config.yaml
train_examples: 90422
encoder_qk_norm: false
encoder_positions: "learned"
text_encoder_mlp_ratio: 4
text_encoder_fused_qkv: false
text_encoder_positions: "learned"
momentum: 0.9
max_grad_norm: 0.5
lr_schedule: "wsd"
decay_fraction: 0.2
Rows from block 8 of the text encoder of a small contrastive image-text model, named by matrix and row number. Rows with one number belong to one neuron. Each number is 128 + 24 x the weight over its row's rms, rounded and kept within 0 to 255. All counts start at 0. Numbers have three digits each.
After each neuron's rows are labels from the 100 texts, of 14976, where the neuron reaches its highest value: "fires on" is the input token at the peak. Only what is clearly more common there than usual is listed. The data: photos of plants and fungi (iNaturalist). In brackets: how many of the 100, against the usual share in percent.
# fc1: MLP up (text_encoder.blocks.8.mlp.fc1.weight, 1024x256), inputs 0-85
# fc2: MLP down (text_encoder.blocks.8.mlp.fc2.weight, 256x1024, transposed), outputs 0-85

fc1.338:122124124102144127139121157116133118123136128129152115145178092108120144174130134135152162145174147078122151138124163146188099106101144110063063115155122126131157096101123104113134110174151134115141165122084104102103143118143150162118137092098123105148103148
fc2.338:140137131130136120092164128127126160092109131102156103152043137126153120165134113150166099126161157128117127151134130134154160161114109098131103107153135140111114103133130131163103102168149131140107103164108150139135115093096168140143112130152133168109134099
fires on: "d" (100 vs 3.3)

fc1.725:124134134123099088124129147117102133119154128186160126162127103127110119106174128124112079129132072137139128089130066138141144118141113150171161129162131115136136138127100171131115109132117131134153087115097154137103121142134118178151124145079145104095087138
fc2.725:127117081118122104169121165091133109155143109121127153147122091138132098151125114118112112147143119117132111132144150137110165137157190091140134149130161152124142161125126106132142122155107196147143184123104088117150104168134094168116110158092150125179120118
fires on: "m" (57 vs 3.5); "n" (43 vs 3.4)

fc1.498:159136084138163107139078114116117194096149164108092134115129134124102132158121156122114142115143126123141106128172102102127117138120169128140095158151123109127102130091157155112143150116174134129112066136125143110103170107152139123157130136128161086110131147
fc2.498:113099184071119079142165148122146133144125133133135185127126129157125135132155104114123083138126111120166134107142165108125156139139155127130108125088132103131171166110099090105132072138131177151131139091171100135175125115163093074133088119112094157142128150
fires on: "n" (98 vs 3.4)

fc1.305:143135136141114147107114124146134177105164098135087107098134121127098125117203124092121094127111183096100135150134140169153089142091148123158126143145148114100121113114144136155081108139111156179144147157107136120102122112137142044141141120128074128122145121
fc2.305:118115148148128130080109115087162127135133122109115124109155146178133128139162118145111090129104159110126135140115146176141121054133133125155097135095133148143146135148145128147140096112097137150106156122081112069128146089111127127118132119071096144076148129
fires on: "," (52 vs 3.2); "c" (41 vs 4.4); "f" (7 vs 1.7)

fc1.320:115095147129113141144127130137135123109099115143116120154161136137122098160125112127097133129151143135151167126118078148118139101133103118131063168113100109098164090121123116136095113124152122095106120089135093117105088094118162157133114105128113118138158114
fc2.320:107129112141121150152145095124119096142116156148095151087115156143081099143134172146154111070143151108080130150138131098154126120065132123125142092142159094149096120139134118120117153111121139085061086125151135102135163154105149159122096136178163115129110109
fires on: "d" (100 vs 3.3)

fc1.411:171140137141134073112170107110074121148106159129150142121096105081122112102118117127175098102133152155151153144165136151142125124139115156161159143160123109109132137125164142114095125145114137136100104102144152169101148127163114127118113121149106131140130144
fc2.411:085103124120118114120082122170118122137142130159123125134154122125144093142112118125115165156139116136105131137122137094119177102129117092095146118108178133147136128156111161142102126114110129089145152184216126092094179092126111108129133088106129142108154118
fires on: "r" (100 vs 5.7)

fc1.472:125159074157110146104103148124126132154148140103099134118143149134099172160147080127114132108183118147144120147133139138130135110136133149090132119159125130138108109115145139162139084128124124137152102094114201147139097113090149134143143156101174093158140182
fc2.472:125130091118133123153120142093158130106125115160179154143132116124156128128088147113154131141085104097153154126130108120156155176088160106108124178116099137135145131178163129147098128111136146097110189202165118145098163170174165119122111090160100130083134125
fires on: "," (71 vs 3.2); "y" (29 vs 2)

fc1.328:145113109116142119123116121109090128122132131099136154137135108091154120132169126102090168101111116131124113107097122128152121086128147157129130114141129086165146121124117113142116153105089136186088121113116093142129131154113090145154103160118134160138085156
fc2.328:162116127137103096096124093074146153146117078080111136137152115075146137132137104143172114079158120095164127155127169149085090115121151151113129134123111107116122113095096073133127119148124105130114137142116112113124138164083131147145161097170132102110153095
fires on: "n" (100 vs 3.4)

fc1.419:151158105180136141077139089182122151145120149119128113145089169126116173159120093140120110124164137134087135111135176122125159118125121141134102114152154122145119138126130163165150120104106142161114085105128184131145113132102110131099115089119143141126144162
fc2.419:122152125123106139156134121073164128134106116175143125128119120105137142147082148087131146151113111110177143120129133150125120168114139107100149169089099107133149128163176129140100124092150116123129166166107151151063169111118140106136131100157161132112134111
fires on: "," (100 vs 3.2)

fc1.627:158140075130142205127137074149071101145144148105101118142156102087154110141157138142129123140149152131131150127125121064171126135121136126067087125140094174143157148099137108112137164116115113135108095124129133138127125129111143131145095145145150124142121152
fc2.627:108108119128118093114141126157049130152111117139173132135123090124169120124073136146127087106109139117141160147135129145118128115142115132104123133127158118101130136171118155128113129148113143117144115114114119076168144099151146109140145163117101132094173108
fires on: "m" (63 vs 3.5); "r" (37 vs 5.7)

fc1.222:117097149143122163123125105099117130153129182136159115146102142135113118121138118109115134100127128135137165125132155110138088134084183154122136099148122122118101165127128117152091131153141089131116135129147176111145126121130153092150108120127138125110132115
fc2.222:158114087126118107121139159084151105107140111105156113135087143094126116108120116136157110133148150090128127115120117149115082126129098167117163120098092152141108127170144165133125071089100125143112135119126144154103143222137139148146086151131127116112143134
fires on: "c" (100 vs 4.4)

fc1.342:069137119142125127136137156119111111101120133149139141161115132197100153154131096115140128126133056135103160096099136139141114139133140087165105118120107118126134162121138158137156100125145137147088168122089095154112152150108116094172142135137099103092117116
fc2.342:135167112084145203169102175118159139120090145126132135154107125126101161090118140120154114145146128094132126159129137118108121136149101108143159131142113115138132135121115120117129140121113134115131149145083112156128141103122126142152181071160121128099112150
fires on: "f" (49 vs 1.7); "x" (27 vs 0.1); "c" (24 vs 4.4)

fc1.130:121167099128140119120125150147107127124110112119128114136117103151102151123157161143161123129115114085154142150115134125140144099148127142117105149122149138150110153057165122135120113141149131110115136098113100127147124114144143124122110101119139107126162160
fc2.130:106129171075138179156128143127180103122112150128152105137092127124112147086095106134122099149169132169098121094125114136139145188108119121134097105173139098122157151130097161142121126106148122156112101115071097141126160167135168151110160149106128152137135118
fires on: "f" (50 vs 1.7); "a" (50 vs 12.4)

fc1.91:079112065146150093137129155120143116140135168160127135151102117133137152188153124148134125086105134131132138088128149217128118138130150120105124123128169131116116085124140114081094128077125143137163148157143149146145152144102119098166122145162134086105146111
fc2.91:112084127115122054067120156141150111112082156110169145129126142153144171099135120108150123122134099131139144107118119204133113106109162116157128094084187072107112123132117183100122145142132134144117167130107115121156132133135102125122144148115177084112159119
fires on: "i" (61 vs 6.9); "p" (39 vs 2.9)

fc1.134:163131146140109138132182126122131144112114117149108137100106128120179099122120160148130129083101121096120115099101140123110142152108126118143187131130139116127154133106119105145119111159125140137114134119132117109132118159151092132128131138106114173125116130
fc2.134:163134178159125105131129107094118132163118117159171130123134098131102097155140125138093168041137156168109157128153122117100144103137107161123127138108110144127121103158122163112140097118126132173142095134120126115170145138133106139116122086147143093120125107
fires on: "n" (100 vs 3.4)

fc1.569:140157086126140179109112162115101101116151099064116109154114138129134129081173094138130144096140122091136157115121141130169107135150122122103146178151127142171149126171115154128154122113127105137146143137117122155138120114113146128109155126132151125184114183
fc2.569:120127102117110125146141089131145119158139109098130137114112128103152138131116115105103141174126150144122156129147117162118152144146216134123125114118130119110180132048138141114131167103157145122138168144132118076128148101074130098141152124162125122105132110
fires on: "a" (64 vs 12.4); "(" (36 vs 1)

fc1.149:160113101109152207121139150082149123116139131108094144165179087146123110115156131126089157115185137132126124166156111137094117132115118136113091135155110142110135095123106139129154136112138133109143145105129113154142150142105154115144150117140132144124067149
fc2.149:152112134132117129137161104081115138184119105095102100134088115125120123123130111145163148137125164116144145143126097130142131114122111132130114170121144108135147164122090116125111148121139092121118131167150106103109048096117069155137154110134100145127147165
fires on: "h" (66 vs 1); "r" (34 vs 5.7)

fc1.589:108104124142124137124079124190124082120093096147150137133105088106128154137128112101137106131141110158079128081080142140124105120093138145103143093138154169165169134164130139154121138118095130185106070114120154148157149141132144150132134137126131134102149137
fc2.589:114153143106145163141090105158138137132110124132134087142136104111130148144096153137139160132152084137138127120123125122112132171133147112122152106150091106184146115119140140140141151111139090110141169147123164136117078091140146125127136070047116165140096101
fires on: "u" (55 vs 2); "y" (45 vs 2)

fc1.506:112126153119124105139117109131170125148142139139142099110148177134098117119105123150129130161147148179082108180133126133138168123091143118109075093150134150145160114138118121123158157121125105149090130148142134116133168136128103104116095101132134137170158084
fc2.506:151131119184140108084166119108097142104113133114124119125144093118143114130147172121125119113116107092181161118118135092146117120078138130145182123119110079122127148093136183161130094124133154118154073087141139099106062160156108152134139126132091121118104152
fires on: "w" (59 vs 0.4); "b" (41 vs 0.9)

fc1.161:159134169123128136132129176127100099125160136147117098145170079121151117121091152104116129101131081136111117151148094160103125157119152161115100067124145132105190104113117125130117102090162134158114132134162103120085125136142128134179129129112153141163103113
fc2.161:110146087146122168122157122131127097141170132089114095171091110190124143129109143139155148118115136077087155118135140126085151162120120133114136131170132137109147096116131160137138094119127117177149156137163097134179117150123122122171110158086135128159157125
fires on: "i" (66 vs 6.9); "y" (34 vs 2)

fc1.630:124103098130094111087133152148120156121109121128170123137179120141114096147133112132132154133114116145084128144124110140112107159138135132151163113127164124096101127132142113126144110163136154121107123123147130121090198112071102102105102167093113080175109154
fc2.630:146122103126107151109151130133102161122087114169123139132143107165089104114148137102152129162129115105135109092122140102127166134152153115106125108141136069097116170116105166164120109127118150125125156133147178104108100089121115127101133121148068149143109108
fires on: "v" (82 vs 0.4); "o" (18 vs 5.7)

fc1.128:142080086113089135127131124150143117143138077092092103116111096129117144117179106085138170114190153160144132149132111110148134099156141100138128128161136119138155127123113116149104119107160150155082116104113120110111165118156088162130141173161132143078138123
fc2.128:147108111143148089150076126156111117129147157142076157096139113159170122163110104112141127144116130101133122162131179120119080121144149115095080136164106133092134138153113153115094127122111109112138154138115132088118116109119147141103150088106130110152134102
fires on: "m" (58 vs 3.5); "n" (40 vs 3.4)

fc1.329:157066124130140145125108145110127079142098152129098146113130150139124123121119133145144159164123143116157110133160099119148139140072153130108117141136113160128126114120138184108171128135096137128084140160121110135140164145129121149092135140112144116126119079
fc2.329:135158176106145109121120122101136151169078097141163166118106127133113133105134101121114159152116184120097136119116106138184097130079130112145126109138123119139112160131071119130120116141146114117140100131131123109145174140158160132119118158128093102107133177
fires on: "h" (59 vs 1); "g" (35 vs 1.8)

fc1.316:127184109150106164104125123111089087112132138140128159125112119078112149103164096157135122110128128101124156109113120143134095139155113145133155104114159151114134095107120146137141118131127140111111150110114149105151153119153095135072156120188131086128100104
fc2.316:125095127128120140160094143165135134143136111041115134151120141148125121159130130138111172163138138144140095124127085108147147119107152106143083142160141085140130162085092116102109188118153098141175173118147109158159151125069136129153144139126089116145142131
fires on: "u" (50 vs 2); "q" (29 vs 0.1); "l" (21 vs 7.2)

fc1.42:114091115173132141150107156161124186110120128131122134157157110105130094157141150145165133172089124073147131130154148111133172124103112098155138111164121174160128138152138164134134105110119130129098143140169135113139156110089135093119156140138173083125108160
fc2.42:103143130129133101105147160144127151142142137131096163200087153120157120115138102146135160129139112075167141140117139136115076132108141118132117108116127063087119123136116138173160159101112135132131097123109139107181101138148134116142150121146140140148138152
fires on: "v" (51 vs 0.4); "o" (49 vs 5.7)

fc1.616:169118134137135140166149147095151116160115112155091129121145138132089172101120117138159117151149167146157137130118104142099140126085130123154120068101134115123154120160119171144132154103151168097122124123114151146123141130141168135134145120122123155117129110
fc2.616:149102125092123158097142140168121151120138100120109173128153137166106138088157121128130120118147130105150137129129118168144153136134158091158133164132118100129128128135108101086143147108134148109126130124119156112128121103135118162141122142125096117155134140
fires on: "t" (100 vs 2)

fc1.216:149134145139099145099138108130157134120156106136152128126076161119132151113126084136121150139146123168098160060109078178146124155102116118157120129102114111113143089144128121101115120137137105169103069124133129115136103178105134140109100092154153107113132111
fc2.216:107164137130148133136097106164124140165127169091112115142137138152121122153097160120130172114112143075139095113140108074126126125147146156135102110159128120148136138107124156127142143145133159075136157134139083137163135107170114132144155161126121116161138101
fires on: "u" (75 vs 2); "c" (25 vs 4.4)

fc1.331:113182114122143119099138149113123097120158146114131129142110132131114094144183093142131100104118115087164151078174108128098147099122121164188141153112127143128078115110125168137122154100155121081134140105117122096120103107110187146082132112176155127120095075
fc2.331:141095130104112150156117139137137130178105124129127132144146106130125135118118119113134203155173155150162114137117081139146123159154125100121125155099143149145157144098132139111109110084132133150112166162122134151132144099100079120152157151123130154161121132
fires on: "h" (96 vs 1)

fc1.357:123109151150119111151151134138116132120104131156126120077075105105089143124121103118121081158125129134181150142117165128168129112070145097132180092149110130176087065160119162141092119103110125153117120118132140112172121118138152144110153147114132125150105135
fc2.357:165132133110134158147104113148145095122095146088121142134133142110101160129136087102138131124149137112164117090126099116164113119114174127134139173073105127143086113137121091107117117141150145108089087116146136091119178106134154121130135159113153111138117137
fires on: "t" (100 vs 2)

fc1.742:138063100110104157111088120131079136122117141122145119154157122070126103106095124106166130129107116132127169134119105101173174134121148128114118114139116151117106128123110114128107151128097135101135118141141134152119190154137120134109139137169136142115091114
fc2.742:128135128136103118146171124118079120157110108145101133139131118137136117133103127099123112117104207108135092134118191111079102090109148139092112125168139114109122184119103124138114084120129089111122131148132159118091154138150126127126105141149142157115154126
fires on: "r" (100 vs 5.7)

fc1.262:113130106120115182104114111144104102152136153107142114088173128109133125083143135105109103144072120158102130173135120116161077102118137111071128113156091145098163151160130125089115142092167163070114127132145125128146138141146139132112115130161142110106130143
fc2.262:146126131150121137108143100109055153113120142127114142188149128162139107114097129124122138095117102117128110121121122120116108097116147116100140133157161126114164137159121081134119156160105107137130147155162100167116160125135114072145098158111126111109144147
fires on: "r" (100 vs 5.7)

fc1.273:154123151142128148152118134090110115113140141132107098127136082075129129118114141121116154118079149135101153103158088086100071140133140150152117152137117147122182124120104206119114123151158156089095130150102103130117143155189125134131158136100108142131126163
fc2.273:110138115141110112113122132136150106143117123115113085145116133166116140128121158134150140127169100097166112125122097141155177142083109132116143145115171134114135103110171121157109137111096128171137096137115153107109134150125129174140113160154154132134153133
fires on: "m" (69 vs 3.5); "c" (31 vs 4.4)

fc1.374:146164099124166140090149132170118126114111158121121172154108157128117127107171119128081144103113122103152131103148132134140104114109136130103089151173127070111162111176143116140158131115143103116124109111149119150129111119116155153098148131122109142163127161
fc2.374:137124110144099117141160127094121134162142119133157122097136087094144117141127113121140148084155151098152184138151139145115140124120133132130119123077135176156118132101131128150121130127126143128082152160134146129139116115110114096114133109120141106138106107
fires on: "i" (65 vs 6.9); "-" (20 vs 0.3); "'" (15 vs 0)

fc1.6:088154110116088107080126141085142149126172131157121112156122094119100077110115132154144104139135137066105128119130093073162084079128134144156117137131150071118100189167087110171160120130113133130132161170097113142097153148083153119137122109102133160094120097
fc2.6:153107132109117138114104141182113131174123124149117069141129084138104123129106123130163138135168091133087108162132097120073151110154130142099123125113111169089130094088161129128147155102130121120119149093138102090126174149103107126127148123159136175105124125
fires on: "d" (75 vs 3.3); "n" (24 vs 3.4)

fc1.444:111085137142124175115144123057119133097115104080135187139132120058153137102202147114114177114134114119151138148108126144145087075135125143095123176140127122135177118151109141122099109121106127110113120124129139176131162149112138137163087164130128153169112166
fc2.444:133126105137131114135117134092136109106132109145161112140140141142114117154133127127165059114143127084155089144121128128096161114128188149126131141180145146112158124108115036109112119063124136137138149157109133113117116094073116155134136139145179106098149158
fires on: "i" (100 vs 6.9)

fc1.543:148158063152102127101118161150125108123116136080118108146129153142124172157128116138127157104174151124100103125133154114104146099135142135126113143174175160135100104132126144137132131101116148176137136110104165133147122102082128126136112157098142097140110159
fc2.543:108123114180125129145130119072156133121123110137146138132131130136144109120092156045145102145098108123127146126117170144149126153123171104086138145119111120131107122157123096113125140122137138083143155122178161101090109174136158112145141090165118125084148129
fires on: "," (100 vs 3.2)

fc1.530:148161104160154146116108145106123114132106162091089086120145127117113169132138081123134132082114132152107159133114126151126147135150104139124145144094086109134119106198109116112085105193160144090151154155106104170148149158125138111106128141151127136124137089
fc2.530:127137120152130183115156108063126102150095102177149142140134130111149165100095155144167061124134104164152122142124168102078094137138165135138115137096119105105155115128128070150085114171128146124106116160112147108085091130109131107149155111116157115078168129
fires on: "," (40 vs 3.2); " " (38 vs 9.3); "e" (22 vs 7.9)

fc1.141:117145110125099124113185133102108161126136133117105137096157131140109128162131119123104124118204093115080126185123126160157132134154130123124111092132107149131144114117133099120163133140140164112106117135111155119155103101118119110121155133144128098084088118
fc2.141:151116151139138135113086105159146117159148122085149065111111161120172063130118137064112165140113075123115114108119114093094091139107161165124154127124083110125167102133076141157134115128112099150171126123149146169111122149140119103084146096098140143145193113
fires on: "n" (100 vs 3.4)

fc1.178:170065149166124095101086145158151091133142169145132141130108121152116106146147125138116104114133138133109136144112116121115114109110165137147095118104160157102152118135137158161143146132091134119111158134124145128116143179137132130149107111158120157106102096
fc2.178:130153136128129147124088123110096183142105148114137120130147164104158100120149149110129166137113146142136105134120133110124162107138121126132168119145149115135166108088130144145149133135120099152144135115161096115143100087171130148131112116124143133163137159
fires on: "m" (68 vs 3.5); "z" (32 vs 0)

fc1.681:120175136131121120171114122129108134122146116155113138156135150153105182131130136114136143116141148164132129152131101113101090169099105142145123130158133117089127149099174101147101080153081151053120161143120133143128158098139128130145143138114104162079122129
fc2.681:107153102151114170134144140129152127103108101159137131121130126166104148115163140138092135133132140094143126113134155090124197145157122137120133156128120156125143146156096149114114126145121157107117123131100151132109155131155106108101122117115146144169184128
fires on: "v" (58 vs 0.4); "i" (30 vs 6.9); "x" (12 vs 0.1)

fc1.176:115099174139117133143110148096141138123112125103144128087182128126141082142120160123113110135149150112105142132138078107141117102107098162156150167172148090130140149117109122158101130128133143092110137100149103144148147110113172154153139112122125109137136093
fc2.176:142132151128107119090149100118105141126110155146077135139113159124103078155150146158166085124151143117164126152139152076112171110108184161140122148121120099133122109119144118094130118114092122173085079115145124097150096176138097159159096111154174130107128089
fires on: "w" (100 vs 0.4)

fc1.334:134108210141095095133127163137144120116148139159131125103136111125117164130192128123113163130138108108081120139166146140117129111121136131125130144146157177097091129113162092093109163087144141118114113093136141166102141093132125117121115136150152119130148162
fc2.334:144087146170134172100145143153143087170140114172109112096102105150066157116107153134113120098122095075135133107124153122142110127157135137167133107151114153141107116137135103117154138125148117108095132120109132154097162139125128122139082156102157105160131153
fires on: "d" (100 vs 3.3)

fc1.718:121124112156121146139113131161100135133122132099152129131109123130079162152102079170142147104130140115086147173124146086156142119114115158148098162124120140123141115095137128161138126156116139090162150147122135145119097126111119169154142104099133135148146120
fc2.718:122161162138126159131121134090186123151163106120112129127160161119158121143111116133093156122117091119155117107120117134135174165094104112117123124113096117141162162104150161109160129119130184129106143166146141108106132099140135090120133089122120130114150112
fires on: "a" (100 vs 12.4)

fc1.670:146123131139141125124092126098080146124165115105129124134143136098148146127109114120150100151149120114118104115129130162140108118129169157105144142141117104119153102157105112123152150124145094175147155145108137123122140110162141170103122126076153118100109118
fc2.670:140125162097119126106133123153145133109116080130130102117145096129131213148116082097155105153154138145138126157116139103147186151106119125134107116110134110092122114120115122139117134117120135147134113117115148159124131165180109117119127137166083128103145144
fires on: "n" (100 vs 3.4)

fc1.390:116109111132136136086128108103148106106113138136162168110106142109128102095078115139101140119132138204143142197090136145191110145123124111112126079166158115123118105124136106103094161107074126166094129149126133126142143156161123118178110132110126111117066155
fc2.390:155133141150138129131146166064116141093107115100121119119131100120147109132137129104165084117125118077107130115114148096102135106049130178110148132112097154155146133129106122106100169092156118126101100062114178161108146142110151140122131133147152150092182071
fires on: "r" (100 vs 5.7)

fc1.648:076169118102099132097155148094134126148122112151176146166140099158111183145137117116147112122110129143137142110167120115099118120152160135189137150147179101102149131093140123139119106102099160097148099161129094114150112131087142087153124081103108154095171120
fc2.648:120108143125125152149091139106141089084125137134124121104133135115102132132140120142161137112143105152102130138136123137156119151092101178166153147192132120143120124139133137083150122107094061096095106135147140083114179163113138135165113162155111144172112110
fires on: "d" (47 vs 3.3); "q" (36 vs 0.1); "t" (17 vs 2)

fc1.92:136120160133114154117135118118119159125115159111127164140151101147100167158141106124102137159105099123130129171137144134101118079095115139125147134127103137090152140150108138122125135067092094143141109129131124124135147140103114110155121194129106146137098103
fc2.92:141108181118138139120136157112116145096139122150082097138144135099146108122134130151151088139133159135136108149103116109102147104119146147151170124173162098153096119114129164132077140062148175161103092145117104135128134158129140102117137111149141110119166123
fires on: "m" (100 vs 3.5)

fc1.52:124103083140077149112103142128168105135189128123115129163149124113123130132114130111124148142108114064085110103101104133101120120169124190150168120137141137096126133149126084131162149134089096083100100161137138127161093156097149114141161107110136147124121166
fc2.52:119158149103132103101105086164138141132125121129176097143144090088115124145136148136139124096156137083107120145124111174127115098139147141145129130117163121150120101133138099100147174120108078120132117162180119124130134151106133097154145154132180113122107128
fires on: "n" (100 vs 3.4)

fc1.83:139132143110106106101134107170133182117118146185193174154126105162115135146108127160101146120108117149128130112143115130148104140079116144103127148140171166167135122116140081136136167135159125154121126177133144150123143114101130074135099165137118102130154145
fc2.83:104109143133114152156103140164121097131100104165115100121107106117150138138113120140119151124114095119179161107129148119098128149167120128141142051123117143152149149121175120092163140162149162103163147159143125140122120117094127130099173100066117148189083141
fires on: "u" (100 vs 2)

fc1.676:143133127094114149135084157103108146163118151130170155101116097094117129136108134127123133107124120077138131182116111178156133128116169084090097144132130154125149120099118129126097106104100124141113158110141098156123136162136154149134112101101135129140124144
fc2.676:134126138095136133113136136156129141113147143150122123138103127115162126137127103173052142107138119130129106135120113177128132159130138088104090184100157151109113105146088117110150128141082159108121154107161147169138115114110142127139154131113144091117116108
fires on: "i" (73 vs 6.9); "h" (24 vs 1)

fc1.368:130105138132093158119067120140107151076136133141100157192138089140111104155138155152116110088115120092196144158122098131090086121063122095145094141130089127131122129139135140144085136103128133089152109118136129094127103116106151157122135116119099086107133157
fc2.368:138097150121121123155082115114123153129166118102130076201146146134109078146115127118124081147110158110115090146120133140153141137099141104099142103070102161137094119097125121152129104131147145092129123088160103126150135120134131161110158152102121116103148117
fires on: "i" (100 vs 6.9)

fc1.664:101138136129171157138111098081144158113088114170110127110116157108118138132123165125128110153103159141160136105151149116136109156143096130136147133114093129106138112109133143114099122124148124125133130151131107126103140120124129100081150106121125143188135096
fc2.664:153121087121137110096151127158150104127129111095104138155134150140112132127074142085130124104145118145088124119149104129143112086150152158099129110090161128178108103126123153134128147148114108124116124088157169119165102083135110145167127115116148135137143133
fires on: "c" (100 vs 4.4)

fc1.304:127116186148167110142081133157137108142124113094163114123129114091153092109113144137136116125173128112159144157112136147156134090115159118133103136133092130178143181139143166112102097152112173118104165117128093137141194134106133122107121129143134110156142104
fc2.304:156122079118152142123121114109124109071143136132082135146149144174097169140116126096133106139161106127095101119142127133136124141113081106115151109118132127126093112120081059121176144123104090177138106106124126173073050122108125137130151121118163109129133128
fires on: "u" (100 vs 2)

fc1.132:129124119143085137129108165117114123118101103133137130161134092111152130148132130096120122124154119195114123122113080163083115114095162167107160110123128118132115116161145141092096143125123147161132139130134167148149141098090156132154111146123157085111068105
fc2.132:100119099111125139143104143158138109127146110127128114167109147124114127111096131135150080143123121100082116122107108101139124148167200092092096087108084150144152111133125101156141137135141084157144128127101137126136102111119090117153137110068096135107180127
fires on: "u" (72 vs 2); "y" (22 vs 2)

fc1.421:163125085127135148133151143059143125113144138135114155155107102080088114122201109127096123119148157139098162129143130160154138166125095149129145115116114131111101109124124127146114176093160118102129126152138130134145138126166144124140110143141134118074065097
fc2.421:133113135087127155122149107110119111142127116108103121126120124130138126133124162112125117156165142115146091149095125108106121103143135125128140186136144140141181120123120116064074124133146116136183127145105114124130152096131105143120160131115170142155144176
fires on: "i" (59 vs 6.9); "r" (41 vs 5.7)

fc1.711:108135123132152123108141121099100204114116151087121163129116085174166140138125097138102149108156130092129147139112121162139133145114150151126130153153092117132156098134149155126182130165132148090122138131142091118135144127109159117103091146156148153115115102
fc2.711:149121127149126142152140105185162081131130118132161068122131140093128139158112120147156125170126128146078134122082091118121108147142123111130097145097160120132116131112096184086121143076114069123130102112117128119098102104111127120164153118078164145125162125
fires on: "a" (100 vs 12.4)

fc1.119:122131141140157165090125110101121126122145151159120112131134069100141150098179102114111129131105116130096131158121132119112118110100141169152120122139137147135105142171082125146127129031135105118102136153102079136158137153137112101118152174138125124139119131
fc2.119:118130152134133161087155168115097156125181136164102104116149111110138074129128127158107115166114104142129127129130115123121115120151150138149160144168158119148112161134124155167102114116122140134133106130178105098143102134146153056108145123158090098118126175
fires on: "h" (93 vs 1); "g" (7 vs 1.8)

fc1.298:109122058155102146094110132154134106159145118153132170142114172123085145174149145154113114110159134141139098140155157106138136098143114146132126118147133118176087120124155107166153098149127127127086123121121156118154091103108136114133134098094149110139108135
fc2.298:156126148149119136164148095095149142081094129175163128131127101058161108120076144127126136131104137116136168113132131120196097176097123092113166156107118101132157140140140101127138107083130112139150115124142131151108137177128125109135151102132103132125150161
fires on: "a" (92 vs 12.4)

fc1.690:138104107145111128117100112114135107143142162154172161156125086146102127124145131107138127072150121135094128158131116153099097105137156170149129151155127133098134145115167108153149162122079163118133103143131115147161128130152109160071144107093105154124126144
fc2.690:140115141105133101111088131121132121122129126119146147141112089107034129144150147129153138106142154123090138144123124146140131119149107189162155109097140115073132104151118118129108144126112072120124124149135105062139108147107146132133136120127179122166109162
fires on: "n" (100 vs 3.4)

fc1.494:133137115075138129168084122108115161137111149152152107119091093120127127149168137117135079153197160126157103104091171155142136086147111142152139120133120147133101137098170142119171151089153143163140132129056170168108144127164143104145109120108107113083082149
fc2.494:131127123109123136153124131119147117130134125133133108167173128128176126127110160137077149110153106169124117155128136133125122130141146168124124157133098155101117114147176186145187131099098157124137096130129140170106160128133116141108118095127135139104117175
fires on: "," (33 vs 3.2); "p" (33 vs 2.9); "a" (28 vs 12.4)

fc1.202:126132159162116164132121121101101136104114127127126112119178147131103132127159083144128131121156116161142143144137136104119110111105096155076106118128076123077108108138123093126106139101122085131130104148151144160158166123117118098146123110107125111171094119
fc2.202:119092124123146135118144142131118127163104139085114157108078112130145136143114172124105128091106148131102107125126133157130142128141181152121133070149138171179139153168116106160080158094121150117108175150156104121141123135086122156114126113140101126081157116
fires on: "r" (100 vs 5.7)

fc1.454:140137143073135132149108120150132122205149115178111143142125141111111129123105114111142131150104135157128162204155079122104086131110164116141112157127139180095124124127126133132129158115119125111177082125130151163147152097132128157106136126156128110134133099
fc2.454:101086109147123142159138171113094129142098164111101148161133127102192125115118123124078138128128114120105160133120155133144169090167156110105129133130120138120121131129116117122075123167108120157112086110093150136093146135148118126093139126144155130095139127
fires on: "m" (78 vs 3.5); "l" (22 vs 7.2)